config.toml
model = "image classifier"
train_examples = 49215
image_size = 32
padding_mode = "reflect"
kernel_size = 3
loss = "cross_entropy"
learning_rate = 0.0047
weight_decay = 0.0
Rows from block 2, named by matrix and row number. Rows with one number belong to one channel. Each number is 128 + 32 x the weight over the matrix's rms, rounded and kept within 0 to 255. All counts start at 0. Numbers have three digits each.
# convs0: first 3x3 conv, stride 2 (model.blocks.2.convs.0.weight, 128x64x3x3), inputs 32-47, a 3x3 kernel for each
# convs1: second 3x3 conv (model.blocks.2.convs.1.weight, 128x128x3x3, transposed), outputs 32-47, a 3x3 kernel for each
convs0.31:153149160181115149097114076101105145173128125149169054076104137134158096144085079140170106180131098043096174155150158159137126113161130101101110115100177150124101125104092182210079132192177124085095174116165135124093161146051090220087090174123077143135174088092168144099111115171155052077172152144140141109134121107140175195134125134160113076130166152117150068089177217157124117076117119090093109126146124109099158124144116152133070
convs1.31:159123145162082144135104099197148088065187166160132106122109100166117169122140124103171075104150095120108106134133097164140111104105142128163072043174125142097126045104153121125124101090108160148090128145122148135208099176080190202157130107117183106099083152236164136121159129099095171129095152097146079119072116131150089139166162141123159126048126149138119126119131146106168134137141121128157133155110062134132134096106168147123136
convs0.32:127126146115129064140158124096115187121081128087125114130132179155104141108149097134119069161038155148155095106084064155143111178108125044090096106121097076190132146113115148125116111068126138124122123143109076120175178151126122164155132133128082116139142090153112161167126091087097162135196084130105073081132102120159126148114072183108142108123143129127120079111080157163118088133136152091181111064131110162116123164178135143166125
convs1.32:118147169130144142173130114120105177164171145142140170148170117101097159196112113133126130144118158134150133133103109123152125122122115135136132119138110111169138141110115134135126119083121161156089087159138125114173142100110133131039159142107068154156115135162103158123133156088127080085114171100089087153082162163159177133113041140088097064153079105180171130150080126095133123082101154157184119078113145153128189152093170150176134
convs0.33:122116104193127105119126118157131087127102098133143113132109091105154155165133116095156179161201070112107123175136131147134148113110116114142128124113166114072111089135140120129118122090183087139119104135163149092098103124130153120120154116106090134162135128126094109160123148136120157109149144083085100163146160122094164094151118154116119133171113181171110168157112134078084164144161166098171105129100114141084128137126135127124125
convs1.33:133107153205129074125136132137145119135167141143110102155188138070094140151129133111153103174168129091145150128134126139112098118106121139167128088139197142157199125137194145114078152149124097186115140101121123072116150121023154127140147163097144121142159083230140107132193088087163130080094105140133112115126200167107149130077122094174142101117136127126097117110146109092184225162148117108192142135153090130149101098113093118151099
convs0.34:203111150093093124078112186126110143143174126097129120141119171101140132119112175148117108118128099130122155124107136139137099178125160180113138123116095113107124151143180106127122140135140113146098164115105119117103166133121138167065082087107177203121125112071144107148118077149133086141140142109134067200086158128137096147105121068139097128147124195071182074157158146156132122148126090147098114165154143152138138099131093156148137
convs1.34:136110137129128114135118081098160178125113143162113153048114121176125135114194102115157119154102125108105108111107139119192158112108117062089024161174102121082131130129141121104138144176077130134150201144112097125111104068131124094181163118114163160120131160121113162104109149083143103126062107122145121104104175130172127087135132125098144140201095140088102180100133073120117101127106190123086088164137150149137134131140136134133087
convs0.35:133076136114146152112150123094158097123127153042158145157068149096202097120119099143118063110106161155118090121142176145059111136126160130126181128099200125127053168151106154138127126144103115152123117118115169170139173100136100133165133128145158100087159131115079131155121145114087076112151147144193154150122116169116112137146076133060155119145043137100129098148088136135172133127077109111054111104157131109111093183159072140106116
convs1.35:136107194174078184109154135148140152173072120049182148082138082151131125069092127149174130135092132081095139118145174160143099158126081112073100147157147129131142136092165151096115140181158152057098108194174150116119093128126126145156083173140103121149237150102174154114140114127126153144111141105108084126151120127137082151115170090123112152091147116133096129147088085103089077110191100123118133127124124126199135170157132098118093
convs0.36:116105127167148135126117134119097132134160127130121158142150077119135164100215181131155098126122111146125138089145138088145120081132091123100119092119125155111136118145185142097176081127146150122098239153124147149178129102102135115153130081133177077115147077175141154154168130094053191072117121145127146083176095124089133089112112126093142113135149102150153184136100136159133138079131113107169105150215160144098115132103132143171127
convs1.36:168133137104170156133164107204143157062093068137136138171118123182155085182243101111050117179178133112135154164142186108131084137127107140117163137138145085143158108137104111141127188122135065090171100139170163105132137089103125111117081122112136152095142111159113133153142146159201159159138130123098161140148106138110084084112094183144096087134089157119170116117130093135131134099064181126183192109153133118166101087126115109176128
convs0.37:143127136109112142106175103125154101117150169086121151136102104131166111101172132107110139108130081117153087120114116127118151146143164153081092120103110124096128167126136178107129148128182131122165122136095170159094158118163169078137149096095110093129118163120140145143089131132059098201153155208112123138157136134057175057176090130133169123132172149143112168095103129106069201124107101086052073095102079094137100134112107108077212
convs1.37:108132156142131137135137171137108089134151147086111163179149195074102129127168124095166069153112097071108182108133144139113115168060141155144111101113124128091139144128131160126117154111092114137171094116107161118156107112153126176095164035166133146158105124072154122150054110143156087114137197155154076119132102138177111145153121079195154075142117137085127161176180108134156086100109151107155168109154162148126159120095111131118121
convs0.38:128099137091136137144075133188089142162143143103176067139147100072172084133125139130095101096180156129112114157158122131114118126149115094153158162133132149171112084096078115076073081122126104108106150145078107153127154138147119164121080177101135140183087113118136057072169088076149071148168117156106121153149133152093101130104091125081167101089162160067097104109165107117159081087112078090142101135113106114081127125116095166151151
convs1.38:166082131136159095137141122105125155103177077166226145148153137119157149113108079080135209102086098101122132109111150088114150132183165103113172114118124133085123113151127120218134092129135095133133093138124137191105111128134115143095153101204107131144141083092139096129143133128106119168127157086111102124114088127164160093187163113134139149128144104107100115131157194121111121144134158106154156119135141129114112065143143144125173
convs0.39:174129173080126116101108149141124126102119141155096097140151132120144098173136121154130179154086129103091121118064045130089129151215142143115147122108101168111094142177089145125107098171144192096126180208081145168175130135187137192091085112131129168101145111146125108144106228110091162143083104143153113154100132088102173153148147088124147136124095220173157085142101130090104107119100098156129092067115120071113117105139123139101141
convs1.39:074123148130138155142107159086120096140104146132129120149171156108142099177222148166103112143089117090145116106140156111142135127210125158094114137112137126106165074173134133073154136153085170130120142169199159183107086147157157075133133125154128169138151102091149131097176102129155108143104137125158129112164135153096120101112085083117132092106092127094166088114142130092109071087215111125117116136118174135137125120130086053162175
convs0.40:102204080084108151132125125105159119153138131155090160093118101154145168096165152079142143142108137132107119159105188129074094081129168167143084080161199126147164158068086139106115127114132103205119141085136142103124104221129158151186142131099102115180117110208097181133160095140168159172170067151127152139172104081114131137091146123152126220171105100110083099100170187133112072126100150107122123078131085115084110126108090116116064
convs1.40:163091178114094163086148112175138133128149146152133165135120108149091145086159119119103121068137168079095148120145114174148137102102133135175141114090135131120151139160124204121140143180163129197121052087155132201141151140100095164104202139108142132103106134231175120106136196112068117088144113100045106125142101145122148193116135164156165130110162095144098121133120158137152179130088169101103127108095176105136103117126183097191125
convs0.41:068092161106094089214096122092124094106195126125147116125073077122116135125127116120140099185096165113139148153114112146116131104102106115080125090123080129165117126118169129155170143161137166147106122134163101124068167151141140100148128114130129146127134112139165160113095112118120177158141128138148130084081124128094139116154160083134093121096090191124142125114103121147144109175147143088128123149089120107100131157158124178134103
convs1.41:151108149097156132124115156104145145151146168121172121123125140129114127135116123090195147102126100090114163122115166161149123093144136149120207177156203171157127128104115156167154133138159182129149137147141122116152086109187126091107182094121120135161109107138170175145086101122126142121113124102096120166153146187116111120122148094085143167158127134142112107127190152205163105132124064136119166157134101119115085120108150156129115
convs0.42:103145142165152100120107120132164140103141140125055140154180169157107162098060140114177128137164126116095119131138141158105084153108157116167119098130157116131129186098144090117125070140132072139082093143079138124125121126088173145137183115135152117175133111166127183085175125148131136113115158068113129123096092090187140127143109095115146109191131062124108113096103126175099191127158080113148159124158178090068131166151097120077097
convs1.42:056106122109160153145102146144074131151145167124121105131147129158113145125148155192125123123145159116135138088188091126182124100080152105129106142120151164081197111148112142140065165166142093124142123170173102102130121108131123120133116131170136179070109134110108131169071074113109131154058099131129086133140104115111127084123136166077095135169145176111145141112157175129112109112124186149109088076113141119121114170146140091081133
convs0.43:138081139118071103111167103154126137115090140102111129103223090123104128075139121059125131105082185124072136122087184091139058163105164126117168152083136108124131074114127109133108106174171135114118173151148064143119130159073114063067136091122171149091133119171106160075146127123136128118152101127133106138167126121122153158075193161137099182111103103127130132172094135117134146113115101115101128128104182121098128117054112131177113
convs1.43:086138116181165148103086099124140136141131115134151121141168126119097135172125136075113124125159115096174099109078108110141163143136141101120095160132171120072109130112123150190087135111097157160108101109158158083111097098114130110170108126147118131104187136100126123107179119101115115070145167121145138113127092159143138120156168116124112158180153170132122111152129087129078139185191091096123123112133138127111075092139126141141163
convs0.44:017102135102111133163163163086156188114130196142077155047149165103152083153089119088152181084147161112105117224134107158065104078118105170124097168171155122114121085106130106118116131161132153165082082070122175107149081105147165079110198105183133147173117106128141130154134161095117173130128164051141135093158209039099133062114194109055183128070109115146193166106088166118143118154130122097119136138091122166135136164072098119100088
convs1.44:142085112143123183154058132125147112153141091156150115140126162119146177154117139076137175115176064154139095144127129082130095076212135166101135152073131094146099134143090126104105098104142126180149138157166126140147142152156119141114123126125102134102111094136069122142092092140125145117094129107191159118104111166113100084160142130132177120112163054152188125141106086132126166145146098098117160092135102135118107170124126103072122
convs0.45:147097132126140152128136120165117121093106118126119109102128102094096106158154104187157190150075113131153142117100160102142083124082109170170185112135118099104121159096133195092149161070123065174180165058160136123073091157080148118153121148148093114094150157145096103148136072094156139113094165122169113090098132159205067127091091077152097136111147148083140137106123123123093086137141128127103114164173132100107157153108090110169074
convs1.45:081113127151122109161197092094160131150102190114167146111141206165150169123151143142140133093109193061094110127093092171209134070086188167161115151114180146100171132105097141118156146154152168102155103087170136124134162190155153186188120135122127139148158056140106134152093128107172137141134086084143238099124101172115084120127104098087118135087163130143123121079097153131160138131109124150104129096130159167210186078139096109093145
convs0.46:091130103115121078065109149127132092136131112069136127093094118153098115068104184188084135110122157194126121098058119151190162125118137130153086099140163167174137156145105115131122126112138166102176083105089094166129130175099118168101120129125157104153115123131193188095171108086163114151147111133132102134100163130121117189158113151162027145061127147167178136197059115152074120132143088138105125168134140123161109171106110141166081
convs1.46:158139143126131131136119136171075129163109140153112209073122130146170152131141135190158116094137139116118107147110166157076130196097139107072091199084078122032071053121116145142127103138100170081098117128121128121178097112219093149165140106119126085137117127112154097125168110154194092114091129092139118134053142142113125124161113192106113169117134088172162116107187156101106168168103114134130138138104154092102136118121108121123100
convs0.47:158088175165069115146105178119072104148128173164224175128137123123156116118149181131124168115182174147082110138145159113153150102116108108110166144136104094089099110176113125161103119086124090124104090128131068194145106157128112164163147174123105182143158108113125119126111144089139091152105132123156144181166089175122166066163123088113091140124169149158161145117128152142131145122107155089139138113106176139087112114121117108109142
convs1.47:096131146160115115101174106187074051101210118111124218134144070117181104137150010134097136116108140150074127113098117101130141129251098151085124162102126121208098085140126086171124126160126105138115130174116144119110046143071113098114104104136142116115053107124145127183151110146101101114121188113040103120098140098148169088141087177117165096180118147127112127086090130087171101078125142109172157203164160141103156135136113159139122
convs0.48:127130123179116115108163112139167116089190110106128117127168151131197123118155102156068147089126172118096155099146193123110120129139109146119102115141119086128126098094103106112151114173169077168138099105104112110093130084071167140132144137105095138105155131133140200060169101163101123130119121111098079165170118151066158161087110160149128133118099076091119185152141134102155107127110106184117133133138139106107132086192084094101188
convs1.48:137065112163169113144146163058081134057101134097078154194155091137123150110124169088077161120073097079127146106137099147095099136124179165122113121073123151086145092099109171147195109128118113162185091122160100126113102149043150117086118099141127146145111194093123127096138199097128125128106118177191148061189164107089132137135112103155139180131155180157114105160112139099110167114107085119129137101097086144134115169151151123111146
convs0.49:145122126140115145173128109147097093099123145108122132133195069147131193097134108121135119124070141093130105165156101172179163099134061171133100206127104185162162100125138118100197123149207164086117110116104165109168093145140108104126175105110124099236183081118103161068109195195173141131124137121117092167071084163078156255139171153140143176069075150096095159107162184123037183084161145106113120097045126136120093132157169141148131
convs1.49:082170183147149052135127180165116092169142126138073158116150106134134133137174103122107131118154136111161151040110152058145099146148157100123141122164128182118081179088071176098131127144113116144112167093120112151185145155127110129071109177123107169089107128103153096101145152207107091118115178096147189126080090141151121137053105182125138148130075102119227086149241166119101131085111080148078170128175161129077157126140168138160113
convs0.50:104091158108105141087132134113102164107177124138116119091096142117122093152128091125145136136065100051148181096122117182159101135164150109116147123060168097108101150169131137150102129133118103102168135161154138179096083170148144158168130146129136105099172083126055145129148112097102116170113102125147112112097121092150106142042125109201161095107128125118130103127108099131122133159164121195106091101129123176183167157151119130122129
convs1.50:153180156172143166150150113121159131109129111084150161131188040116153128143160157050148076164097207128134120133137161143097103145155068158101139130134132146157088105150202190139130074111135168111153088144117105097183126134199111125140138141120089125158136129103150121053119163123115186101079092178142115126121133090152110088126179072136136097130081173103100115118108175074096148045082105139150128121113157174189134074072124142104159
convs0.51:111072159090095143086139179113135124147157072182181107175122173135084086142184126173106182076146092103133099106190116075162157103107135081102100162114161114103122152150098178136172093106127107117072186131135119077118110151160103110146106139109108147097152108148159119146154109103108133152100164122131141068159128109134120083153092141128179115147137094141087086136147106141120148111144094100132112079146147135132090176132136109108076
convs1.51:143132163118185061137174141142197160129120162059067085171094101141130131106126120130141121128104088173110121139136106092124138124134111157197218080151099135148136186184134141065083078176097163139101174135056105157046117140115108132073100143147125105092148144126153137137160139130128122112128116135145074135138096155085066061118129129170154139109169148209144142150155118085095178081061116134155123160153091083108052080106122188119192
convs0.52:118087109122172096106154140130100133130126168169123134132136094132120115103086096130142084092157209120107109091155112123151073118106136111169164201092142108097116177118123136148163103136129143113139112101133117139081125217168117111112070187115120186071085225125191155081132090104067087142151163118129135109158047206103140135060067144192150192144140110200123107112070140093144127193158099182112055119140154137126046101135097099146170
convs1.52:161138133112152113144094119109080163133173095121101072166111142163123127109099143160063141135107153144184096110145157100094186156120159084118101147161145196129128070117168115121103119141125118121168091130163132110117079082104101161048162125139174098128079114060136122115162071191093112174100138121093057115135149117163157190153061107099057154141149112098110084126124099151098126152104109116093098100118097130128108122134107149128076
convs0.53:148107169086129138090161153175171113161151133095171134181114104166146097133105099115091171132190093167124139045063162176169137159083101091140121060117106098120119135147114144059105099065092141144102137071123140134119084142115077126127078162143181128105097062159016096179177148127122146101106136108081145170142205066134142122163091068186162131157173071208173125173198118141095120134156114099143107093120131154152094138141165134127133
convs1.53:074110113171153131135129182153159082131085078087107081164110107117148119134142057093142154167093128139174076194089140124103131121147126090132085138167121120100123199021134092141097144147106124126118174138152187067123178134202092148150117079114173104147206076170140161126119131095107076132127136148085174161090096180131123074147192165173190113169179114164176109129111200114111076113134144163146144145092173071173081125144145148120127
convs0.54:130106072174092112084105134157135093109112078105110112150159066151108103082110104142121181137092144131181105177166195102080191169135109188151175095158142136176142158103148122102169150110108122145108083134139087127136071179131087125130157141128128127166163145085097104140103180123149090085146208153151110156134108219165073146115126198117173086162087093144086127113120084135134145143097105121093131123141095147195123197119119113160131
convs1.54:127141114084101130145173121092115174191183147094147124173158116123173072094102110169124114079113027147116108061161138058163158142079163112105134132106094187120146034112174148166119132163139148155123124156102145157140122116195150135112152090070105089099108128141128176143113122157174138100072122113065127116129166083149155155072145129100142138132087123123122203091103136093063098104142110147158144092076110124168113146113121075123151
convs0.55:155167083147089098113120164094136142125130114086067102125139103118149131195094109196134133091146130159151121176182147135143137078102182117170210098135144179064106150141238139127161122092137175186140091173105132190054163115162148143127178135170166096112108156154087110172144126188167142125165134162119129107122143152146102126151135119113067151138123071120125196138122170121116136083120205092013080130104116117100121135152084157126129
convs1.55:174108165090181106121059171131098095126134096121158108103072127132112131084186182160112155132109148071109090140086110122120116148104117120118127119108124159157084144165161155133130141135114043096115177144194154107153142162122085145130137116153133116114160172115109095157122117146151191082134099200128126144043122140150157150127080105082149101082130152146119147108123126135173127098101101188129171153121118080128156148126109097093143
convs0.56:109122121162132107158120085118091102146089115179125141215123208114138137121126124092118122182108103101107188099103146153149138176089142105139161146103141151119130104118149157142164105123140103082194141117132133125083110140103118060162124145100098172113133122160148071189196121131154156112194110105117190100189116130185112146146114118080163139128116134121122119065116163099155124083120168105107139141146133112144142132154160138127162
convs1.56:153150143102072115106152117069076111105102162141167169167170111140083135170164140139146132110104099133106144131122092152118121144118102084100132133102074125101070177100150101060155131122139050101151095085118055099093102072115105116115151138125114147110152119099128148080109089081172087159138132162190122139145113132164142089093117123180082187090057101097114115135115142136112117161154145143123129142109078149157134079129083115080119
convs0.57:176087060233143130160096129161120118143175129161100133086169135115133115171162099132133076187067173086105133189070099156086147167136137112117126115114164140124147068138029057146110085137139138168104137136134112115146090138167102112135090124185153130177171148217170123148121090107120142123176143131103141142161090121145114150112126187173129165130116133169194132174152118146196088115123135123140080106130146158149104133123145095158079
convs1.57:109126160120141130145116157113087111211104124119178083147120129128116112153084146115094135130096096114183112133091137098157108146084174150163142099079104123054158128040100095115153131143178122143109101140117108122177103115132122153095153097091087093153098127067186155180125155078081072102112138150127159105143138105206205120092102092136131112155087142159191175074110122083157131166124082119069161198124139116117180125123158150117099
convs0.58:095160141169118137129098126142094155101153122144059071083118086091100093168123122146112089127091114092128157131114159147125180132180170188181165148189117195155169095126194113118185154158166215170065167119096113134117118143128156144127105150096121106163153161160161142114130109172172188065131114125101158052042076179136182201146096059119163127081166204104135108125056255115146093103139147067137142108067165147171098120154121099152110
convs1.58:159122122074164109140126100103111086152105122156219142116080113150082126121176143188083131112152091065119076156131143148106171120133132137083087134196102071136141138105049133122191106109157125140129153109122129000164098091198104232182102126154132156122125123154102103204157130168091156126097084055174161147159164193148146108155086123127112148149115168103128137117130132139132110154211107118051064124129143192149191105096136146132087
convs0.59:157132067188158096182138092108124118148096072125145127143141097149119121134096087172107111098070148122154139165134127141114215173111125157139138112116169155150208087157165112157157109114164137120120125081096116080071090142189071113115115121174112128124111174140192088159142143146116137097196123106121079132082143054182142090081168130095092162141105098100125162156104147163161168130125121081135138130088153116135067134104134120153162
convs1.59:080147123097157091145069096130119157189148122118146101090112101161104114117103117079145084106179064086134149154112159122126130105125135087141151184179155191136165140132128125159130106137151130119146113079151195138148155174093107122113087110128122161147135116101119074131110141115192130143156079177114159102162092200107148116163151170141113104084151104065170179117081095110140072097150130096197164209114174139161104092120163132141151
convs0.60:064149181148140160067076139151115122078129100107104093077168179156133103157084115091193101118119172141153130095145121203135138167130130123182199098137107141139144142096074144034131178108144189095113120112115114166161100154060113111118116149055128114083124083071145134154186142149046175155138099133087180106126097180110169094143106122181210113082097191143137143124105180166094106188079164094103135121062127090147166133158145196086151
convs1.60:121094181153103073109109142117160157087131097123126126068124136168122175153189062125111147119110113170102136130166122184132146113173110145174184077121124138118169113158157130128096145164163127123122127133110132096131086159135126077155109132132097091141195172140129186107154139171101103121088136106113130184106148121164135114101062152083160100109221116156125138101106172158158084144082062164147103179136164088155142117137169154145136
convs0.61:079107131096098143124079121158144120089128148131165135100181099182096106127161111061116117154146144162136060187205146126120148117127133109106116127118191143106106107086128166103121129137114186133080172151105161134061136130110179068119130186104120090120126111145118126146061053199151138135132079068097171084149074130099093141126128144102128159100109177077106116093117090154102157123149097151149127174153104119097141086112098119133068
convs1.61:100079150149170114117132110122134138081165159143154082136095137155151195096167109082175100068142092074143110115120121150089154145105097098134124160158120119109170156110145144080162118074118166128095104121126083133126150182087167100128138145105111175095170095109158117076098092133069153094103142128133114174122149177200087078158148100102179142115082104137137126146133162168135147193132138083093125137123207167119118146148075103179122
convs0.62:136155125123081109117132157188085196114129164096117112119124133147209123083193059133136080119090127174084202132152100161113130161090126102102118132145132103175118108130099056138101172189097201122134110138143094104113170147131097146147106124114129135118126069142124102135117129126126105159152109142121098130156055170145096170155110118143135182111090161150149157154116124093102141159108167137127164147142127161153141102128120191103088
convs1.62:142125119144158130152131141118097157101121103070133063152072102071134126096228175153152161113148130072095147133101107177154080144129131159104109131118125146161104134100081123152109116078182140184109078103144104143148141137195119154097118092125151151147166096108164171114085098123138099143145132180141155105157139130088118147152138148136146082141146141122180120155145132172139130092127146130142129137149184113143118135131139162106151
convs0.63:109095151134156167154170164132128192103127087082109081131136136090105135064108125108110136134142140147062142159153131143125151096138218160141121130186149116119135123138157108171145091130139154134118101119102102143107140103110094101156133128133120100197117144093106124150086120171205134122122119119088178135098107177082139185123139165117106151144067145183104115156104126220211105138132172104123168100082054182103124111134119076160117
convs1.63:148094106176154097106163106166169083101087095122156132126090131130092094112176116152106172142104157159136118151123089186119161124143113133186147134126175112092094122150214117127149108132135132143113145077035175096104132153080105137118141094141156146113119115148140138133095158168078185105184120121111190185163170116146129100115133139146137136140113061100129143144170154172129113096111051137046112149160136110149152143148072096087152
convs0.64:087138127142076200127117158139103177129117169132135160104150163122179064132114078100150117075172150125174124184137111164113111059121098190138156125182130105176136108118140117167153116111111094138094113142167098104125127114089154058142037123115146106137110133095091130051121149181146087156163108127145112130128113196156106142106117119152084102070069165167118148100179096134084100142112104118142157099139155075082145126058159161117166
convs1.64:153146170157092169120117177124134134129156066135129133121125135098132156137124129133161132072170154154148140125138086162086091157154107164126114107102173142103096157112116108129090110096127160135118051121106129124129146120105147104151157159112100088112119209148084123074115154128144117100091123098118161097119052155167112128086152116149171094131131132111160175160181080097114158125112102130188124152132145091136115148133109151146131
convs0.65:110106113133187118139131118140111151166124145086151072119125130144125181142118114110061131127186158105091144100085107152139100132155142128103051152141141094122164163115137119138113118143187130088129150142104164101120124153123123170177113131135144133119161082124110098134084151115139164105128149111104154175111136103111132083112176096176129217155146125134123164174137124120159095084076122100137155113136164026146177113142129099175103
convs1.65:132147111183178143150095158143091116102158144133131063149090170142145116134100158091142115100209167130174107170136124107117053096115144144135171102135129107132098070130160123136170104113099119157144157143122135103172142131118111148106122114142164133106141154152126109191093120122145151128110113139132110132107061123145168139113156135113133101120159160118098120145192107099075130139151142107115098112105156102093054145103159116153131
convs0.66:121087178107104101169083095113069074111145109131184139077145083091151072132080117161091160122157128112099137223134062097181099113183149143114144131079122120131128208103085136182140130141074180142142156114170141198103145111093160171180156109154091155151071201193099103127082176108135131171097195162153148099115180146111079142091123091088192150095175134107105169127132135128151116114139103083124182122122141070104073140146117128082130
convs1.66:171118053094161156157093142127111118123131108166158098112182160114153154108119144176109126058178031197086108142146124067118103155162132174141150139183175187137111114168108153195077123164132089133134083159121143124146138064143147125140195132097094181140153090121154162153090132057112189127108121173112112117145148101211125131128151159071111137145105084178127099148129161185169161139152147079154152157117140097144140152133090150146092
convs0.67:107120118112205122116096125105161154180107130112119145139089143109109114155144139133155081145092138098114149155147119123152138128167078110099204147102195144107128168121124196171163113176208140123124172145116111127085152083168169165125113084217103132136203091118117087135166144147076105107124164161115178066139134126084140104143182110108132111161201081116154128125030138080125113125087138111092152141132123122116104140093107129191090
convs1.67:137169148123103159123096119111134098141060158102113104087119147077139181117073099152174206100145142136122175127155114120196129207160120122182117094159111131130109196070084127105180114145165096123110176151141127171090172104174159092100161191085100173136082110070153096099131087102206160188127125109146125100108083072166171108143142150170115127164155175189138178083092083141188125127127160086118167193118066147100094121145138084105144
convs0.68:114193119159135133130143114079155094071131069184147106163101188174124116116139117078189113192108124140158124111136115078111164065145137149132128138194134129060126168122112136105149136113122101122109129144098119132142124094117126105197130158143088121150090136151076123106187146145132100090163062144159159105116122248126127104127124145100118152206081150159112118132127092181142092131106134100116101177111100113103094138145066190161102
convs1.68:129089133133117077114184153107130174139172101058114114179139136092164129100194148184109165128089113103109184138140084113123118098205074110146150157127166121171164117044128128123089142144088133217156168149130142136142114092130116114104141136162082114096219088140117157152131093114060163150182142120114119160094168127115160168152106089163162097056133098136101087102129170152118122168198161157070140125132174066116128141141156094140167
convs0.69:124169093138158131150102123112149145108099133088086109148130153113105107103111085021176169124098105113118140094147064136124169168142111106144140143185150141131152174119197172116160130117112134115101119143148173126156134138123154095107118109103122134135099128158116171129143143128141130141098205133095146120117091174129151102122120142161132114111128141095061149133159053160177132177091089155124148122081207161193089175114143110118121
convs1.69:155116056103124122144113136088168090091206099140153156046140078140128116121123129130171089132117164189103143136153113122142138100092086125156098138145136163186161200198098145048135079112118134135096134106159123154151134129105109143132142136138162159094144070085143168162132214174145182077177129119128135113086117100105109142120082056111141089118116122141120133097078139156181135077162140150090108068171103142128123169147143070120132
convs0.70:169115125165173105106133149109119069110123169144220145108125147143086100198076153050136143143187200107122124118130140147122155110163116089139142139105081167152059133130149166169173159169112168106107076122120089045175098095153076087159134130143108103141113122144135073101120162119141148086135155079078186185120165162155067137158176072142144038133185127122122143166140068155153141060109125103120091102111176127156120086080131194126155
convs1.70:149147102186120151173159161114134140134091138197159097162105123128129161188141136144178133096066104136052121094131116138101079096141173115141099118145078090151103143143117145117096107102131145114137129070166126215078161129129151142132112129133173094131146158132101139073178112161174170128080148132097144178131148095112146129212108051114147138177061197151117076102118128160129121145177136105127120146148152166104165173116111152166139
convs0.71:153089083130134075123112121146098145130139126104135137102144109113154183129097122121147059159180146159137104100141178134082131123107118133144159128124142054130140111104143148149156171119085092117136133164111161121134144120116093186142107165126134101124169085169134143098141106114150154143097157157136135160121154134100135082059101131217163091121145150143143132106117150122076124142098070125099107158146154125122119135148133100134087
convs1.71:154113111193072123124140099130087044105135172150176169122118106121129121131150157090141141161078136114059140143176095092113125167096086163098128115123161065105169214182117091053205124128131099133099118111153131151179113086102134162128154072165164105137133159127081172081116112058085162145146159146115081093183134119083168114063128118130116119143120163159117126099092176143126093074117131156119072154119174119117125117136103076143140
convs0.72:123064155114108087135110159126118144119102140105166079129096141085133121116098156113092118123120135140104133205107095201084099086144110153119126132144128130101152135151121142101093133158099133135212171114114141174096107106133129110115142128107139117111094120161113112131081105100131152146146115096097118166170152149137110110140089070144206095148092155184187101079137157041106125171156122139105053115107130128134099126106177146111098
convs1.72:105060105133154152130127159164138135106112119207106100082136117135103134104167140165134131148118155153113188091109138129104233061155158151157090126134100167076168160115093075118111148119075126138095102152166070108194134131148152206123086127055117150125082087084139154096079058142169127184197181082168140147119191064135115140185131114124144172157125126113136148111118114134212120176126104030167140191081152157123134099108114146168164
convs0.73:189172098086091095092125097155121168193120173118092148115170070089093079125118148145122131132133116129091125116141087138085150132137104105140077120103116129119105101172132113169114129183084121103122130085080097138183124124122140184124159162130121132169134121132166119133098135151141102111077174163133132154072151182086135148119125089091114135144110105075157123080060162147063095117119123092070141133127148109153109111124085139175151
convs1.73:128139102126137135072123211144160128070091110087082106070114062088159085118140115163159132122122155146150131139136097149127149154087122136108145092111178117100124091108161086112070132095117150170049143113097124101114078093135153156109141135155116145158134100086147083095168100094149114124136146142123124154170076153108121100120117149143092169109128128112138119127116098112136155113178148187096136164160179099160116076166099117096138
convs0.74:115129060061127121150180193091161134109149134111102193116111160120119149136079147119146125164144139156169147131084164111120086103180097086115149104146118191134144120153124115133114187191113172153129059108092152114137103118134080128121119170127129148094136171139196080079174141146156128097175111157148112138097161110081177033201110059113172170123139082133116123066151087079107107136178066078129123084148135090141132159073193120124139
convs1.74:128102138145119173134166125132151115184170144123127142144158168101126096135132114126169087107094122133136123141186077114156169151194140145113111133146142137138148109133058150128187162152115118133071139153074116101090090140087133128097106120123141093157110094104134149109184163199154142165132139130117119153167117171143153104109070100067138156164150098111165169096112127145142162145146142115184128069136149155143108136096107117057130
convs0.75:127077122166168148105156137118161106109154122156150114180095161173144109130136169133167085154141081124083151121118110125109148136130156121100042147178107140177146110136131138157085124150120075132118118151132103141108116085126077121112066175162133097111090163064158110100158142056173143113095106122200113157111117116126104105106110168168108147133114063140116130149138143104129060117064127099131136146140143188078095102103100173144119
convs1.75:131035093166107160111181150135137105130103180141107141140135122111131136151158203161092104154133101133114127089199156076171174111125143149121084140065117099142165125171067102116132139173098119152099107142090113110131107128124128124132172164125100090150059128082150155103148170148085098118146157057077167103187137152085170156117177107146109154107097105091111129096219112155166099091104142164136129162118167148064114079154139134139143
convs0.76:129094115114154088167120137143101154187150073068145099099160113122142099092086039150105065151179116142125126115135084103107113086068123147101144133115198132142090145066117164125149089113133107152082128113099140085137106144154113157124082113140091134140125095136093145160102171092129081130152141065156161109171139126142108078120080102096082181125134111172139089083096089130120134076055129109097161143126169112118125144116060187145119
convs1.76:158113109125171117140135121076127129177114155084160104160158104151089158098150069118144164100139118151127146204113122126133136172097104113109166199153126120160129172147148198136201135098155182179139152089078064082141166136105147119123081195136064059163162107092173142086144115115160096124138177164099108105091171142074134152108118135157110097177163144151153128143133148137160108132126146117143130075091104110116122132197188148095087
convs0.77:101130124098104119109133127171103188175114126145167131098130141144118169140131117057091146118149116129169136195171164167129141171145097176129106097124131157148140177129120135134144111142109121113107121178066119128059070093104155143107135143115125168104111053082164086135070137129115196093099141132131125075137126131222107096155098113131115082070154112141055065122094136137145129165162140151099118151118133086140163111115119112132152
convs1.77:137110160145070143102125099145094127133098198107114155118186152086084129134188161180169153126118119106089110174175120115101159122189107159187146188119096200074118100121078142115199075137123113125123159114157149134135130132164118102172101129161078111129161143132124149112169128079129125150095135139177072113129078132132104095164113178093170141090144105126199093103103146132104163085135138135131147150173160127117148106120119129107122